Weights of a small audio frame classifier: 17000 steps.
Rows from block 7 of a small audio frame classifier, named by matrix and row number. Rows with one number belong to one channel. Each number is 500 + 50 x the weight over its row's rms, rounded and kept within 0 to 999. All counts start at 0. Numbers have three digits each.
After each channel's rows are labels from the 100 clips, of 14848, where the channel reaches its highest value: "top examples" is what is common among them. Only what is clearly more common there than usual is listed. The data: synthesized solo parts of chorales (CocoChorales).
# convs0: expand pointwise conv (model.blocks.7.convs.0.weight, 1152x192x1), inputs 96-191
# convs2: project pointwise conv (model.blocks.7.convs.2.weight, 192x1152x1, transposed), outputs 96-191

convs0.687:441503520501501414509498480444503570560493465439533495584466486532520479504529539506488519466572525494483482482447430535571539570477425549547532485614591483479571602410457491582489462499488553461466534539477439509432546467439456454498425479505472511485470476499443491511490555485423499508
convs2.687:551529512486547484528414517584563492520436593505539525538509541532515469563468502483517503567466513546480536523485542450478519480526454563420524498526520419537499397490565548480507526531525569555567453519505492516580523501474454511502531492546620494567493554494515521553462538511533524575
top examples: note D#4; note F4; trombone; note D#5

convs0.243:525478524550513468484407522552472516428508554480498371505449452466513451489529569537501549575538388556500559474464521459481526521577610465379502583599578500487528533410456446497439526537520451537545561475398412478540478465423494496499517470443507439474489569462499513438529515451519447491
convs2.243:454532543574486499526414545492497540486524557422569501612539507458530515453434469441410479464554487554533463542516525456442426516451490435418403454492563492518501530528542395512517482460497535553484468504559477479529438509530464522481501617488538563539556545397446522533436503580451515494
top examples: note A#3; note C4; bassoon; note B3

convs0.160:498518471464460457419530473465537501551549486495501538518576535545520486547546548384459483570555522521481511502483589479483499650505506432415476483588419579538406530413457516572486498494474390524527591468488484516513447440389539506554482500450519544455534488518452465463486532528459570452
convs2.160:551522521490467489406535504448444503570465496486397475473491517527356463541581435382533527444549496457512417546445497580466459530540474511545517523465522523616466495412515496486534486431565522521492543517476605519480589481532543591437487492486473522507524601516487569394501517576431514462
top examples: note D#3; note E4; cello; note D#4

convs0.613:575515467474542410518479498485559427485490419555550449472547619487501487541548510447441500505521511559486450488552464558517553487478526497515432457533446500532530453627531559536510534474470377523470501482485560463531429496462446439409490543451535513547489532533550547545535466481550507442
convs2.613:479580476563504526552495615514565550471538530467535541545471433504572460574451461491499477422495449464480507525576465548500547492519482456458415472500602536523536451563471468503521498526545562633428370518507591555577389558529378399544640509506518537506490490477575547505532459509485453455
top examples: note C#4; note B3; tuba; note A3

convs0.47:502518511466587516469464515516585456485454451491435482522413481463427457445416445500467442445382483407492513431536389455454533372450456413434515587521505433502519566435543503464509531543549510458473465538488508518484537572588401502512479424488531485482471466465547551568466476516498517496
convs2.47:580535593466557467581542489602559457533407563461425568501522520558582434499474448522484602514435510518469544484487429505524533506495387524507570521530589511540407469499538528523534519508624494521502470529480511470519453527473605410363455433572530526462499433532461542556603521467481520477
top examples: note C4; note D4; bassoon; note E4

convs0.285:401470556440512460484444441503540493562493467503442527562597464515550424466509549450544500534516584521389509497450476483539572486496431506596517553521433551532553460482528506591540467448448400495424552391520510517472501503456473469494473540509449485560457497584463467553485441493450495473
convs2.285:510541461511497567462497509451460550454593581418536436470554473528436547489472526489505409531543443542560488566531570463434420519541599511381452503484507398481510482461460492421506551525510519539512475482553557530535459470465489608489560523477577521489465573402530480442401620470495458504
top examples: note E5; note D5; violin; trumpet

convs0.109:462429543546484466486519459479509424559478529495565488581537514551550484586539564625492547494543443636511444571462428534571546555537457577597535461527421525430531536534446386482421403489433414516442538473468469485502568509471546565536565558488454428486494478495456466517472441445491485503
convs2.109:521448514477574550525496515546463352508390483551486566473455464487483506550546444469597576483531470516425443449463479520538522484479442495607600531487503486593494389545550515555510506459560522583512606530470505522513467530525570432474473427477452444525476475543537524553535487543543524474
top examples: note C4; note D4; note E4; cello

convs0.667:446504580508510486508529455581596479602411476575469553537504473506535483460477499513477485465502542486481517453442477509528546497496425502593566595515442462527510565447541522504475486538561421431375485519469563478468499628591489549437487408449490522474508471495465508543468455587463500415
convs2.667:418454466493466575462525563466552494517555493545524588509536566468418571452485484417605448547502489464477383513530580394564457509428535517480494494431463444585576430592476498619528503499490556473540509501576467508580517467488401501573453511464506499558520538534479526557461493479531442506
top examples: note C5; note D5

convs0.529:505501540506556481460494561555565532585495408609524472535524540478540526504505504445531494527475539555484599454530377504523593439436554464511531557557394474504551552424495392485545498462448393509380476484519458469495542518492419429476474419450460448483423526506527510513495417485496510490
convs2.529:506501503431541574581498474521488396543481579475497440430552438601521531454494482428580433483507495580566551561473527475520420587494530472487567548566531396413460459456450513494552481631532512536493469507567540449578490439450524556457453500483599474440491467459503491439478558424504430494
top examples: note A#4; note C5; oboe

convs0.262:506534450459527543476529467523529493547500397510470505518508411547490499420458537409559468498461583527406547496452457495509562432510479501534530555579439486474473511446588481504511496523472540615399494453454540501477534552537470466545462415560540472543427524478554563538445476565479579459
convs2.262:487576551531573498516492492521469400486519466548472557445413466539466439544528404545570538436521480427514470457472455579495584460562563505569485544452413547614511467445535611485453530458467519539538469555389572466518488526587509418528471394488475464596483456547513493515565479526578502463
top examples: note E5; note G5; note F#5; violin

convs0.503:522425578536502499529491523505519612480511617438501545487539476569519519491508477527422586550547477528550516634425608524463462531537493522462586419475560438498403521492446538480472470488574613492581436413485413403483525447496505573494435468510437468435537423442430522506494540496432517513
convs2.503:492475585470477438559507539558542449476433529509440562473490564504551411578555470461480605556466545496517519467487445562491520463498369506517541548523522567539492472541568503524440409476604551487538495434579542373483529515536501519440434431493436542491455463526429585541630554509446575484
top examples: note C#4; note F#4; note G#4; note E4

convs0.727:522464538521467438593472508517479473467508531426563463416426433414504469522478479572460620527482436515523451465441523482499443540510378432498554525580652470462483471537527541469425523561593555461565437517517449480456494454432400603463520476533507535509468430487462549574485569443497469525
convs2.727:509449576473471456559499482557528473531433526519413454447493475480538431497514483577455619540465491510534490410443491558452462514530391510516567563563488526561460468494556516524456491520552511488543518457486478392444490486439437474467447458472476526477495402514447550535588518493528502524
top examples: note C4; note D4; note G5; note C#4

convs0.373:557492418531429579503506559483411514430543549421538423429426501507477546547472443489476495451437427482538447504549553516443407525512612480373470427423580506524480469558449500478503580537520586543616466565527511480534473431517551543551514596538579540478517519464556464435516572484528516555
convs2.373:526483591521530504498581474461513451497423490564499510448547500494550421519482471513524611485456532502461490470426444558574549431517413494495492501523541568552441547499476510607487385464584504438442513501473478434486496459527565445477475490550474567532506444566509536523544448606437470460
top examples: note E5; note F#5; trumpet

convs0.11:484509553430460432592424444432561536527447409543501540579582543467530422459530517489451492457565562473398425491460520515500525436547396544612481517456505532472583416476540514517525434453478472447411464474481511548454469530549573529503530533565471512518468497591508507582483497527525415488
convs2.11:554542482561510620564490591494455524500492473447513546541475484546485506553469425445469491499524507543429394523539462535492474509459482451461476429480616465471514437561481463553508496507609587589434416560520505562570454494483464461482531507533511518520547507412582628528473501519450508531
top examples: note F4; trombone

convs0.675:585500528523506515480540569478468571428548540474486506437494561512481570516534482501460550491518430399545478500559565476429430561513536417345496412420531480544467472511467541461514556522494512467647515566512419499568477346450522502514478522463470528443528458482468461467482500467466557559
convs2.675:405448470406544490537513427469520541449533498508597532507400517476428523461540499501580509511460510402431427498513490486557508483523452541561586462480501595459498481482528523564545547533477497545548550597456399613506522468510439502421528565599406441529540437567562555465529450497581526527
top examples: note A#4; note C5; violin

convs0.362:441422530448510526475560472476518462556410475523492542434555539526498419523428475536503535485444563476514437514444484561553572477470483508501582450527390519527356524444563584492478441473528569442541421460497533437499530502490463509452471410486496455486520465504432633487516458574491568501
convs2.362:351474475425461517442464511443518537426527511537609455465454510451490540459498440488476373473529483485491527523422515413495418392538448446543546470478496561453484569495524487519543511548482616552473463544554461542437474473498509454554414511565492613501501429463489528517440513468427490568
top examples: oboe; note C5; note A#4; note C#5

convs0.377:501504592486555498410499447485453534555475458519392446508566555516483463444575577430546525570518481495501517492521473477549492437478509427408481575539375508555553462449515518620581503420535370542524646515494429601526580543428452450528453499441438496434443504545478510529556425521483534524
convs2.377:423488489506548544532497566502560441504540516477556625536535436529435571533521430467499467512520400470469404535526552453566491533457576461483537535433488500544498423526532530519607521527567522536495477481594506585614481486576573486530489531579476422571465545496642551571480504488591475471
top examples: note A#4; oboe; note C5

convs0.108:431481520460426482482395526462528458580462524513479507497496476530504534434540526545513455550517445558455451514478501481563511547496527527607528546406512448499467492523542478508489493520502596475358453414497444513459540522568538559479524494557490478506538452549521493563500473399457532421
convs2.108:489539558531518519478529509530473406506496422558451530532477505545408513503574461521600566530520457367448436439505487546556602510530507459605525456521457526562487379449545552533476534404514485493519557547398558528511480510563542433494503480499432475562512506530467441534623425476578511509
top examples: note E5; note F#5; note C#5

convs0.747:598445530502580528510517570547553592447528526469529541514506524521449520528513420564401504457437455416534483580507586536436398525536498539437494380400562447520428485564421530454466514538463537466534434486486473444559443436463525536513422545442475531540566488459470563500397486528442479496
convs2.747:479511592467484491567516358567540498508380471530451523517436495605540462483535455560439562500436511449501529476433440532503503590518480498524500548523452503600460402499587505504436503456501445591531475496460503455492609515479459407403453450487497442523558494565407432586467496467493494489
top examples: note A#3; bassoon; tuba

convs0.549:537548513456531471600527544429577595442477510476519575530440574533512458528494478469415519458537517461476496621541515482380496533532564549434480478404537500502443426494402529500521550458477488425557368602478492509498397483504500478497464560487535562484490526437564568461398540488504429481
convs2.549:488492607508474461405537481526544479537524534451419536567565570501477586417480460538542436570451531415491464514487469522538487495547521465509471469540532494451494521445469569477596520532551518452487540529509538509517515482537514505529519566600444629530542409446450572473624498569466513540
top examples: note B3; tuba; note C4; cello

convs0.62:451473446444468438417429468478483478575491468492500409497521467450466446497471628414499531502539564524508441441421435502525576543460463446534396542545468581439546469474483407602534451461396455580445484457487478466469505522444454500484474516439461484483466504501434491481469437428530507447
convs2.62:477557536451542489585511453555530415505399585524441496428471495521527432506463494524459522417428545563519531470483450490472496476550412518501565499583498512418425446432513519446513510555570512511504532475513542522540441521473560457438504386592510575487518404593527595484649499530536520510
top examples: note D5; note E5; flute; note D#5

convs0.726:491517494502512495572495592579513518534547523549515449593443574475602484495487503473582495463546489617519568505581409462518598498480537542504551641515471465477537607438425450515468511551427461492452455577417499440533478483500470518474518420454535481479457408515443484444522520424572490451
convs2.726:472461569447491512437515563437534481471442509441518527567563440507483486501506507539509530468554483475448586596467523473492582508486598494583538560547522430464458422464538540501510589568532569636541519456491553467625492537519537518518579541484562493536546439411401549475556543551477582482
top examples: note A#3; note A3; note F5; bassoon

convs0.682:531479503593565471537572546432440550543493452499526517532512492522502535460539507546535408463474568498479483519548427547556496427469395602568475517546467493516617510508525538521539432497478345468421539477509516603506549519449498520417521524484542494535500478540466536516446525530472451484
convs2.682:479465532495467503406529582499527417584527511420530467480581427461522481466466485538482449409559553536538472567533618562545501476570516497495507487482575535520495453483441614515583553556577503492497500445491568561573422566517572567501544495554552603575524566452553576532561544552498547498
top examples: note C#4; viola

convs0.570:443489526522506480576496480496512570466518476419493499605434381497530574411546462407520447493484471493587532561481514529500472524488592526509529566439543463500580479484434412585527462425491555419396426530478482518487529519652565501516434529615473467447546522439520468460512456495574421524
convs2.570:578520586476497511451529525487539463553422562482540541458502534450486454575483527559523582502470566509500443481440518485505500471512409517476503486553581529555486475548618545521472489540578557482486509467526572485525477484497525570451538508455495602540498481562464564516550597505495586503
top examples: note D5; note E5

convs0.661:399502488416441479478437511420536525557504565443514531461535476526480522471550527481483444474547512470415425510497540475498441518503473532592496466453519529546453451655582544560498491563552578453398480404552484487458447499586534566603544552528538519554502507488525544542422527467513486450
convs2.661:552521545468536445564525442574460451511473512490434595535492568543476487514515467543545540598458505448493493455527492591562540490519477510514514411534540541442445554523513542468474543421590474475587506619423458578434526508454586430386531546582457511489575472563463484554661517502535525505
top examples: note A#4; note G#4

convs0.221:548412539520598640458555524493553416568531514553447454522558561517545436535511467487544500491494469529587567482495440451539513460462532449478561602521446476579427529447364496567560510507475536494501463562494533424461603473496440419515502492489501510445507389467472541499541489432532572494
convs2.221:591549580466579526511537504492490528527465510470615509464557492467471515526462482452534507544470483456424457519514516483546537545491480515497464426481516457449511419480604523487523529511512467494510511516513537531530395464494541511488444500544540475545495529526548507483493509549504502495
top examples: note F#5; flute; trumpet

convs0.368:518431522429475470512403507567562570441518517484456580509568532483529441530485479554441523486485484431460513540448579555432414514519472575493473445482555585498512437494475554422418487445505625462514450464515517441459493480479541554534460505566438509529486425545533520528481515526455519453
convs2.368:506522580566477541465536499505476510463526424468458554561520541528448563514575493528480567501492483501435449507502446476569489447455490550505488508489555474620449498533479469492578455466588536503453494519586481459492482499501577464483499493500488631542488564484530540615516549513501521512
top examples: note F4; trombone; clarinet; note G4

convs0.539:548510535473463538572475580519552598452472615383529522493482486542495506535553411543485487507521396516491531603467582467437426511577541492447554417436565504479422458459443552423471497524522583447577455524470521389506525449502573524586441489510539461473535456451544503434463540466463476519
convs2.539:598524556534473524477496569559450512511527518444398562487477551523510532490476450526590458548581521484454477486503558482495468475544518476477526390522622502488501497401517494402467507554550566579536488595404507532496471544391499489509592518582482585535561467447502549473559547542438540573
top examples: note C#4; tuba; note E4; note D#4

convs0.81:527461547506540507545512555525561581378497580400511548488498488504511501522492468557431518477505448473559520576477567528414383516566518521392529351482553501507437498525451550434430495514511598473561431498483521437548478395477582551555440522504501471527557495474514518449436527529432474527
convs2.81:465509551521543496481556480500474479471522501460446463452439550567500538479575506564608534517494532452476576515471412495535570463547526447465547470586416508410464549366442574441494464570419491545554504602437460527535546419463572414487511522590524614548473413448525540484497430555490468545
top examples: note D5; note C#4; note D4

convs0.647:453425511527544565489500462533500466575435530544460563483559550539506510515501457576594485537447517494510484623511507546578535503453541571497554525486358518542452527529433524539403451475505475460526492427493462460546505605505525553499502532444453472490474385489447590506492514522528584448
convs2.647:507440421487510545517500395539482490560436549536500439489549514577436472453502576514458474465531508508602498469442495493484444454434435475543512477521486475410435515526482463466511519458537535401439495518541503492447579495462417442461524495582438449416570428517513515485581487489565484535
top examples: oboe; note C5; note C#5

convs0.501:440446576470562487464474475563553463624474512523473486425610531497523494488483508486467572594505571512522522440468473525568525518390448415512478551517323480525494578532532504566520485468550435495503486431485494457510519566543400522445482461491462513497502443516439507562561467542467652421
convs2.501:481508532551540535602525476486419417454562511558478482446518407513540450532458487545518576528404476549469518483550454492547544436562448484461545552606472519464469519448448589506481432529629430509523454469457465601521423435491593467509604396609477536497494441563562506578570526475540459524
top examples: note B3; note C4; note F4

convs0.603:446531422493473542466507520477441434456466575506570481460503427465495523503477500503580480520441466591543493458516585493423461558514491468405569501476450481465520423530587455411443474486553448502536420428537403557455438568469442540559569491518499458495488544507476434482555475403562478507
convs2.603:507453479468492591506539533511509464498408509517529543552484429487347491412447454517552484539608488459531475563526490529492451571476483534446490517488460470433523431517551513568469503517565496509526512525553499549579471533458497514604542538495570464567517418488511620446538475468493555542
top examples: note A#3; tuba; note B3

convs0.44:497635523586457459572428530590530563387529528511572538605446411514548458481522541491436497506492426522478474512524552499459506551604549504500509497507638466395496524454547451418407503577540528525448427481532476514516393491531552555471493423556542491556464493518556496542385549441538440465
convs2.44:445481501496459442413430509547521537590466428524481430442487506523457496467535575446464402542508577458421553477512455488451539542449464484545493504529498539532508574532574523598556505526418574488507508537459479404407597526560493539493419556497450489499484524434482463525474429522539512554
top examples: note F#5; note E5; violin; note G#5

convs0.616:557465437416493474448497522401478466593534494556499482460536517451528476464494552454526444551477474497459494523565461434492499461513588479473467586514361507517517526522499495524535498529470374594446501426500506530465439553479528525600563470499648517442428534496570497561505488499515508469
convs2.616:468574515574519509481484539555541495504465517462461535525405515552487465532496429479559480558538473459514467478505516539455567507462495451503496503472585491534478438454564505536480510520520579509447475587513532478568523510513382512546500585485543574513543544520446553486517512575479480591
top examples: note A#3; note A#4

convs0.58:548507559543504445524520532508454546439468497541460567477490527482530478529451509547430567489489464417438409482507541500453481551505468567499542526525536523444543470416539545381417523491560552514598501420519485554436464474423484511467533402536393605516452450549478523594487536503442517589
convs2.58:539551636525509507511503513578535520459552486481454583641505578607453546481568435568527519548507523391468476487469452582519516498527526522543484476502517485430481463486520500467541498484490512529481471567526513454540544521542550487486434530494443544578530510502446536554593502514570547567
top examples: note F4; note D#4; note D4; trombone

convs0.317:519567539488531504512430501506508511497486471507404517563536435486534480416512595510447507536462468502463510542480458506515555414584475525497561457548448536458432517419574476472478458549517480507441518465458457571505541507512564541611520443570515412561420537557539520567446494499428471503
convs2.317:486541484555461518422450604496524550490502555513456611544474650481379475547505478428568553550487523462529422480539514528474526477499513553525517489425541434502539475577505433505568517506477581504537473576560531481585604523515455581439486560488449544509454562602430597421549552463525468529
top examples: note E3; note B3; bassoon; note A3

convs0.388:512501583500472454436450508453506593510448508400517500510509472522507538500562581473462544471510438468545472514474563618547505573466549496497498533409444539559522450385429500542590534395479464368585503495527467545395547500488520537566464549491487539464518534438456435437541482576481441588
convs2.388:542520600461515508559457429487537459480439580547501506481511473478525418509504419429483543478485557577458475426487552537504433570520496579519514470540516493461510393549528469534466456511513559518477458470609541461534447530443545492399384465495452550504482440560532550493569481470530564513
top examples: oboe; trumpet; note F#5; note C#5

convs0.538:576583452504592504557549511425479524520582431492462434600494458517492502478500508526417496514509474507458591560505442496488534494543494405417527500534473456429515524380402559496487526505475441488523545643438460561487575501469497419584490556514568447449427531477560480478484610535427430525
convs2.538:574525529454521531551417517632579477507461614550515540534512533523505570486481504565509450502524518500498559487479521543442450523632457545559485463521536454463532379515542541363480561551561558547520526512550549439533469608537456509529414427464474526543548437557411513536576483505460512555
top examples: oboe; note G#4; note D#5; note A#4

convs0.466:482491433510472511587433497456432498488486581508565461499456550478484461587515474545484490499502474532464484536512412513504469403496570521567415431414503564412548453592534427478509510491479478537499423554460516508536453467576530484447513659526491451417473514507535557411528420422541443460
convs2.466:539481477476494485566466507485478461433488536535526550488473506444489611488414468585533481493490590538502509626491615508486413573526600511497512502456503504425562572508544536380513556531453526518542412435489506614483448449541533549508541429528523531408574501462454487477482514491538548509
top examples: note D5; note C5

convs0.748:524547460495450539443538485542427480480511496504473509426519428514465494449398510540469471541416409513512468457527556445457471555551514490383519521502524503453361538418560554455436517619572545514580560458564476568535460519508528591547584413495550518461509508497521473478475611548492518588
convs2.748:494433506543489495450477520454482523502538466526534496548539533411433554440492526462453448495503504458482431491578572468548456536411430461541469419475481501485553487524524472499558525495502417477528547557539533578448475502489489467519503640518418538507517522494525513498540440535539504488
top examples: note F#5; note E5; note D#5; instrument: violin

convs0.175:466519449552462519461538480619465518439528544459464480469427414506460465461465412599509516547464395513517548534497531494460446511498574482387427517466573533461505540512515508490433584500557613529552493565477532495541512562652498580524538451515570477445446529494522501493553559518540573496
convs2.175:509472390456537561567481565484443474499463607500579496477544431479470488540463501468519493455525477653545487561482559512449416495567501519481533490488543414413535444519442500404467488531559493541530492474530530601505506468399531495527630458512534479415517528505535510475447581494526459483
top examples: note D#4; note D4; note C4; bassoon

convs0.724:525529448516553526560508567463573547455538556434558532489420485442494556485469477521462503401554482405512538560581556571419409547550529520500501407461616477507498378516484495421481582518486603463545417551470547531513468456556552520540540584551542439543540559471590505459437521511494440556
convs2.724:554531600471540529510522448528534476423450480566508537518513531484572411547518459546518573545407458485498502444498486535548554476475394438484513422527494647453363507491543457481486494472550490441487512560469521429427485477504471447408498556480345514474438453514496459523614407518505544498
top examples: note D3; note C#5

convs0.612:495538393410475561446509587512500524470538563440466486450430516400392567398447499418555414510509554424481569431550520491431392492448459448454439501568541488533526508584606498484541594565547579579484433564506517525536521551591487500527542525542553517558542542495501515504571534490507566446
convs2.612:493492449442432451527513465436464527485586573514509522560595461450534560454454526551427482422481471539612444531456484548449408483555536544499491561505487504511470571465407499400527461434573506419446477396546470546477519445542500509597548401542428508437559483471565506475484540532557537463
top examples: note D3; note A3; note D4; note G3

convs0.249:512590491525492412458486508488546454464557457585526514546493522485601421561398490453433551423463500596424487459461475501440558492580389457530510516558494566462538539458542474466449449451429398506424438463484531524492399501453539543517502421523553522501431479559525468511477436555512453431
convs2.249:541573473486423457566595518515462560440582502543523501535469525515606544507516500570432512405485546563542495498531472503484501541582448519468484551477511515449523425473474504475531497521550469543520535492495469541525473529547512451513575454503529421536512608517566516514473485514497403474
top examples: note F4; trombone; note D#4

convs0.328:413460550462612514533440432504581442620421448575534495481596465494510406456472439543578520576508506540364491452426383478587592468441409486576550525574515514507473537475562538548549426512594515530463496456481515469544505498478439445473486464511465458491490464552482581611478476516491550468
convs2.328:432535536552536525581518549488465512474500514601537578479495528429479497455552510480546540459511471547502459466484473480552389401468520534515545412538589457527537610614506479600501448557581552461449454638497428507465505463409541481541476502584437627638516405527491475562566575467551527483
top examples: note C5; oboe; note C#5

convs0.156:471489568428584566571545581469500554503468444501474461532445510538522477503499494487457555395569467436501538624542408476461535460472558534495566524481425500446478511465441483519554459557434541459511474608431509501547521544505523502500471493461510510541523499501481605437516483468495471507
convs2.156:559561589491470427498475484543552480533417575442420557567487487530503455501516471476469539408491569506508484473473448561431476541626478511545464577512539464535508373459530536434498458539490525457459459420493581451513510524504492503458413424545494548505527453476455539461456443516463540470
top examples: note C#4; cello; note C4; note B3

convs0.692:500536536501509557497542588468480519530584463529537533559506471486504568468475485585517484474541518521437565561563452463524455426474541467437498520500508423516581565584437503443463454570564397554479520492486451514575441505476534430501566419445588447546496469464521494524441614446548472474
convs2.692:424474496509472515394551571475553526401593493500520497514474574511587574508514553572443500357439442430396546472504498431567509508471601598450522484498473547547508534461470534507501555462500453505466498470483549458561467555570495452606590557476573541497518529541508538475553419526495543456
top examples: note A#3; bassoon; note C4; note G#3

convs0.606:374506494451507547570550607510375450528504485618562526463481534554424582528492486540616512498538505492447547465555469482533471496493523483524542489598473428449524467619589505467475460531535492595574623512458485543553504617417480452508608484449507470522558488535497469540608586501530526514
convs2.606:518507617496501519541492588551590533636447510486451446468474498587471414498518546490570553486480587624496544435503533573499506566574490530583549483586532560465470482510495566545496531520479511469502499505497577456460517542484546466507456538575576638553509473515446552475585467524490533576
top examples: note A#3; bassoon; note C#4; note C4

convs0.461:466523529476483519515481524465534485507506453570507452472494532549423522568597509472535427458550627380462574449549409459474552477406579503575465481521442471506491457605495497493529610498414407515446577556487574477532425578556484455475517604403448563543571520486579463538481490504609498472
convs2.461:551500577524529476523465486527502444488419468555463552608487504498535489498496498506527598447501510541501531440472431583511528493506452518580584535574523513509458526544546533509472435450486521455444451533492478386436516541508596431430401503581488598466477407463457461521555389491472555501
top examples: note A#4; note G#4; horn; note C5

convs0.673:532482473590427509503572476450489436485557503448522421492501474579502467539518435477522530470518437606490471455487511486497459570528454484458508545517563539554531482476388558587495497570501538465537507541573474501548494454429523502505537536527512539508548465471486563414513564505626535523
convs2.673:523470516466477465510509444462461549515441463596476509467461548448578398515477477535514609509445512490455486481539467493541623482493392482529609477548457643440462508503551470527512472464493440499518478591413448522384537495537500462512515497588426466504464493554543486520637384516538522500
top examples: note C#4; note A3; note B3

convs0.427:616520507487470516483526500557509520427508596437409549444523543512412507516479382529381548516493448516551496597454583470420436532511417509395496425474558497478421471546513598392504555489561543516584463473541490482560509462474537540485472508463487475456612533443478530451510501517481510514
convs2.427:527503471499477472490544548399433439480430441532496519494410516488548576533509453539548561592497474453441475480549540513502571519531458447554576515555486573474442557427515453462520537475413462555565596565411460498439571468503563483483498610505514570493501516592491439486461528539492457522
top examples: note F3; note G3; tuba; bassoon

convs0.537:594493557489487480471532557547604509472529581503497578464533422508513469502466417597418452490500427541502525561471592466424430528581523545478508436442512519505415507512434564403428544527521549480465425446525547468513429520475537586616534455492587515475530440451549478546451519512529511510
convs2.537:564526566544525456527554409512434471478446498499432571518415520548519489518521395531509537576475508400472467503511502553549606500476505439516489426516496516428480598446548552509515528455503470544504502630436500474478598488525481465394451513546439512508531470532483489557592516536494464550
top examples: note F4; note G4; note A#4

convs0.479:486480488500476527478486517582582461483464577489474567435549523506423596507472496502465519580481551509439478520492566537523444588468426499510447410529494488506449474632564540479455527492535582539537502431507478441517430579499455534451477492476475496586564483453446479551542485521494575502
convs2.479:544488531517492511575511539543556500547361485531486541548487486534619482532507517509497576448498589552475558480462378608498549479495383546582540549564530483518507488604475572548461439522484511496493496516557491432489508456502516385485446493499534574515501465561458526565469484507474400530
top examples: note F3; note C5; bassoon

convs0.261:438534549548554432487507464556520535552485472507399552581541453512527515460490542523505521526482529499468545480461425549543582522483364474563548569580447467516541598467537485483449464479521445482439580427467515529452508548462422505464513387452456490537463494552425487601518513543442512508
convs2.261:506552470511490541494447537488523491506585565444506483571539474542430508476412512409469394468558516534516458575503578467428394568512591485469463509474541392465543431472443512458563547549488532566460414445525565554535443513498498553511535470513532494456526527396469485466401526456484480487
top examples: note D5; note E5; flute

convs0.694:489598508525500475506472537474537535464425463409516530498502568527465516487516534385385525452515508418480404533497523572503598458490404491546466447430501524559523412565578599519562514514531477500597497434539461535520449446462466470488454556515459575588455579475449512548438460477499470527
convs2.694:464557543490501535431546490541520461533516482571441547530462576575442505500541453561592532525495518413459457458472425552524584523526521458584566444511510475489506387451524532507485515461495526450511496558467548518551578538567459457470512498520431534533523465534451513465704421510539546567
top examples: note F3; note G3; cello

convs0.500:454397568463494501466432519477509618588569541431458497490551394527454577438503500478445477522575518464507496616437562499528435451490567488566579517367522458508459504537419512521530497516564490478490507454442472432526555592531559594612481551496480472433547490420503530483476512497478430472
convs2.500:608531542566525551521486490560465463493483550461405560520496539551469511519502429546500479603487513518486477508567524515520468514492504483429494409485618384480527475458550461476498545494606523502547437609512497576552496518435486510448546540530559579513573509468518573561593557490415519573
top examples: note E3; bassoon; note A#4

convs0.492:514532548571469500484519495488525472472560503489475516479510494563500542493557505508453470562489428464497537499498589404507401571520585452379438599466536433565481537486366466484505529563557466457486503527521463451545441424493582492530512470457524516528509415487531442475512620397562568443
convs2.492:574469502575513498484594538494509495500367466515493614557437486557568519481547523418519549495530467444558607534497551614489454527553483535524534582527561485538553392511550538489528599534566544556446515567607526520581520556553513518529533532508467481532476488474640546480505545439548527454
top examples: note D#3; bassoon; note A#3; note G#3

convs0.99:573574558578496484433457520523549458370545559556514465538523528495522453634375490477423484459448549484431526520397453479397546468564472460496492397511467529476464580421483472481510558473416494597522460501457531482440437445516504452494487509477511564449433429475507408501566475524385542522
convs2.99:460491402478523502572491493505484572510505440441487503539461566536474555417562559553524429629444433462517543497528505474546543452457539478451507554541533456482573517454469499478452565485486454451552572547496406494554575484448358520499590513481499360511501578487537497573394563464614441526
top examples: note D3; note E5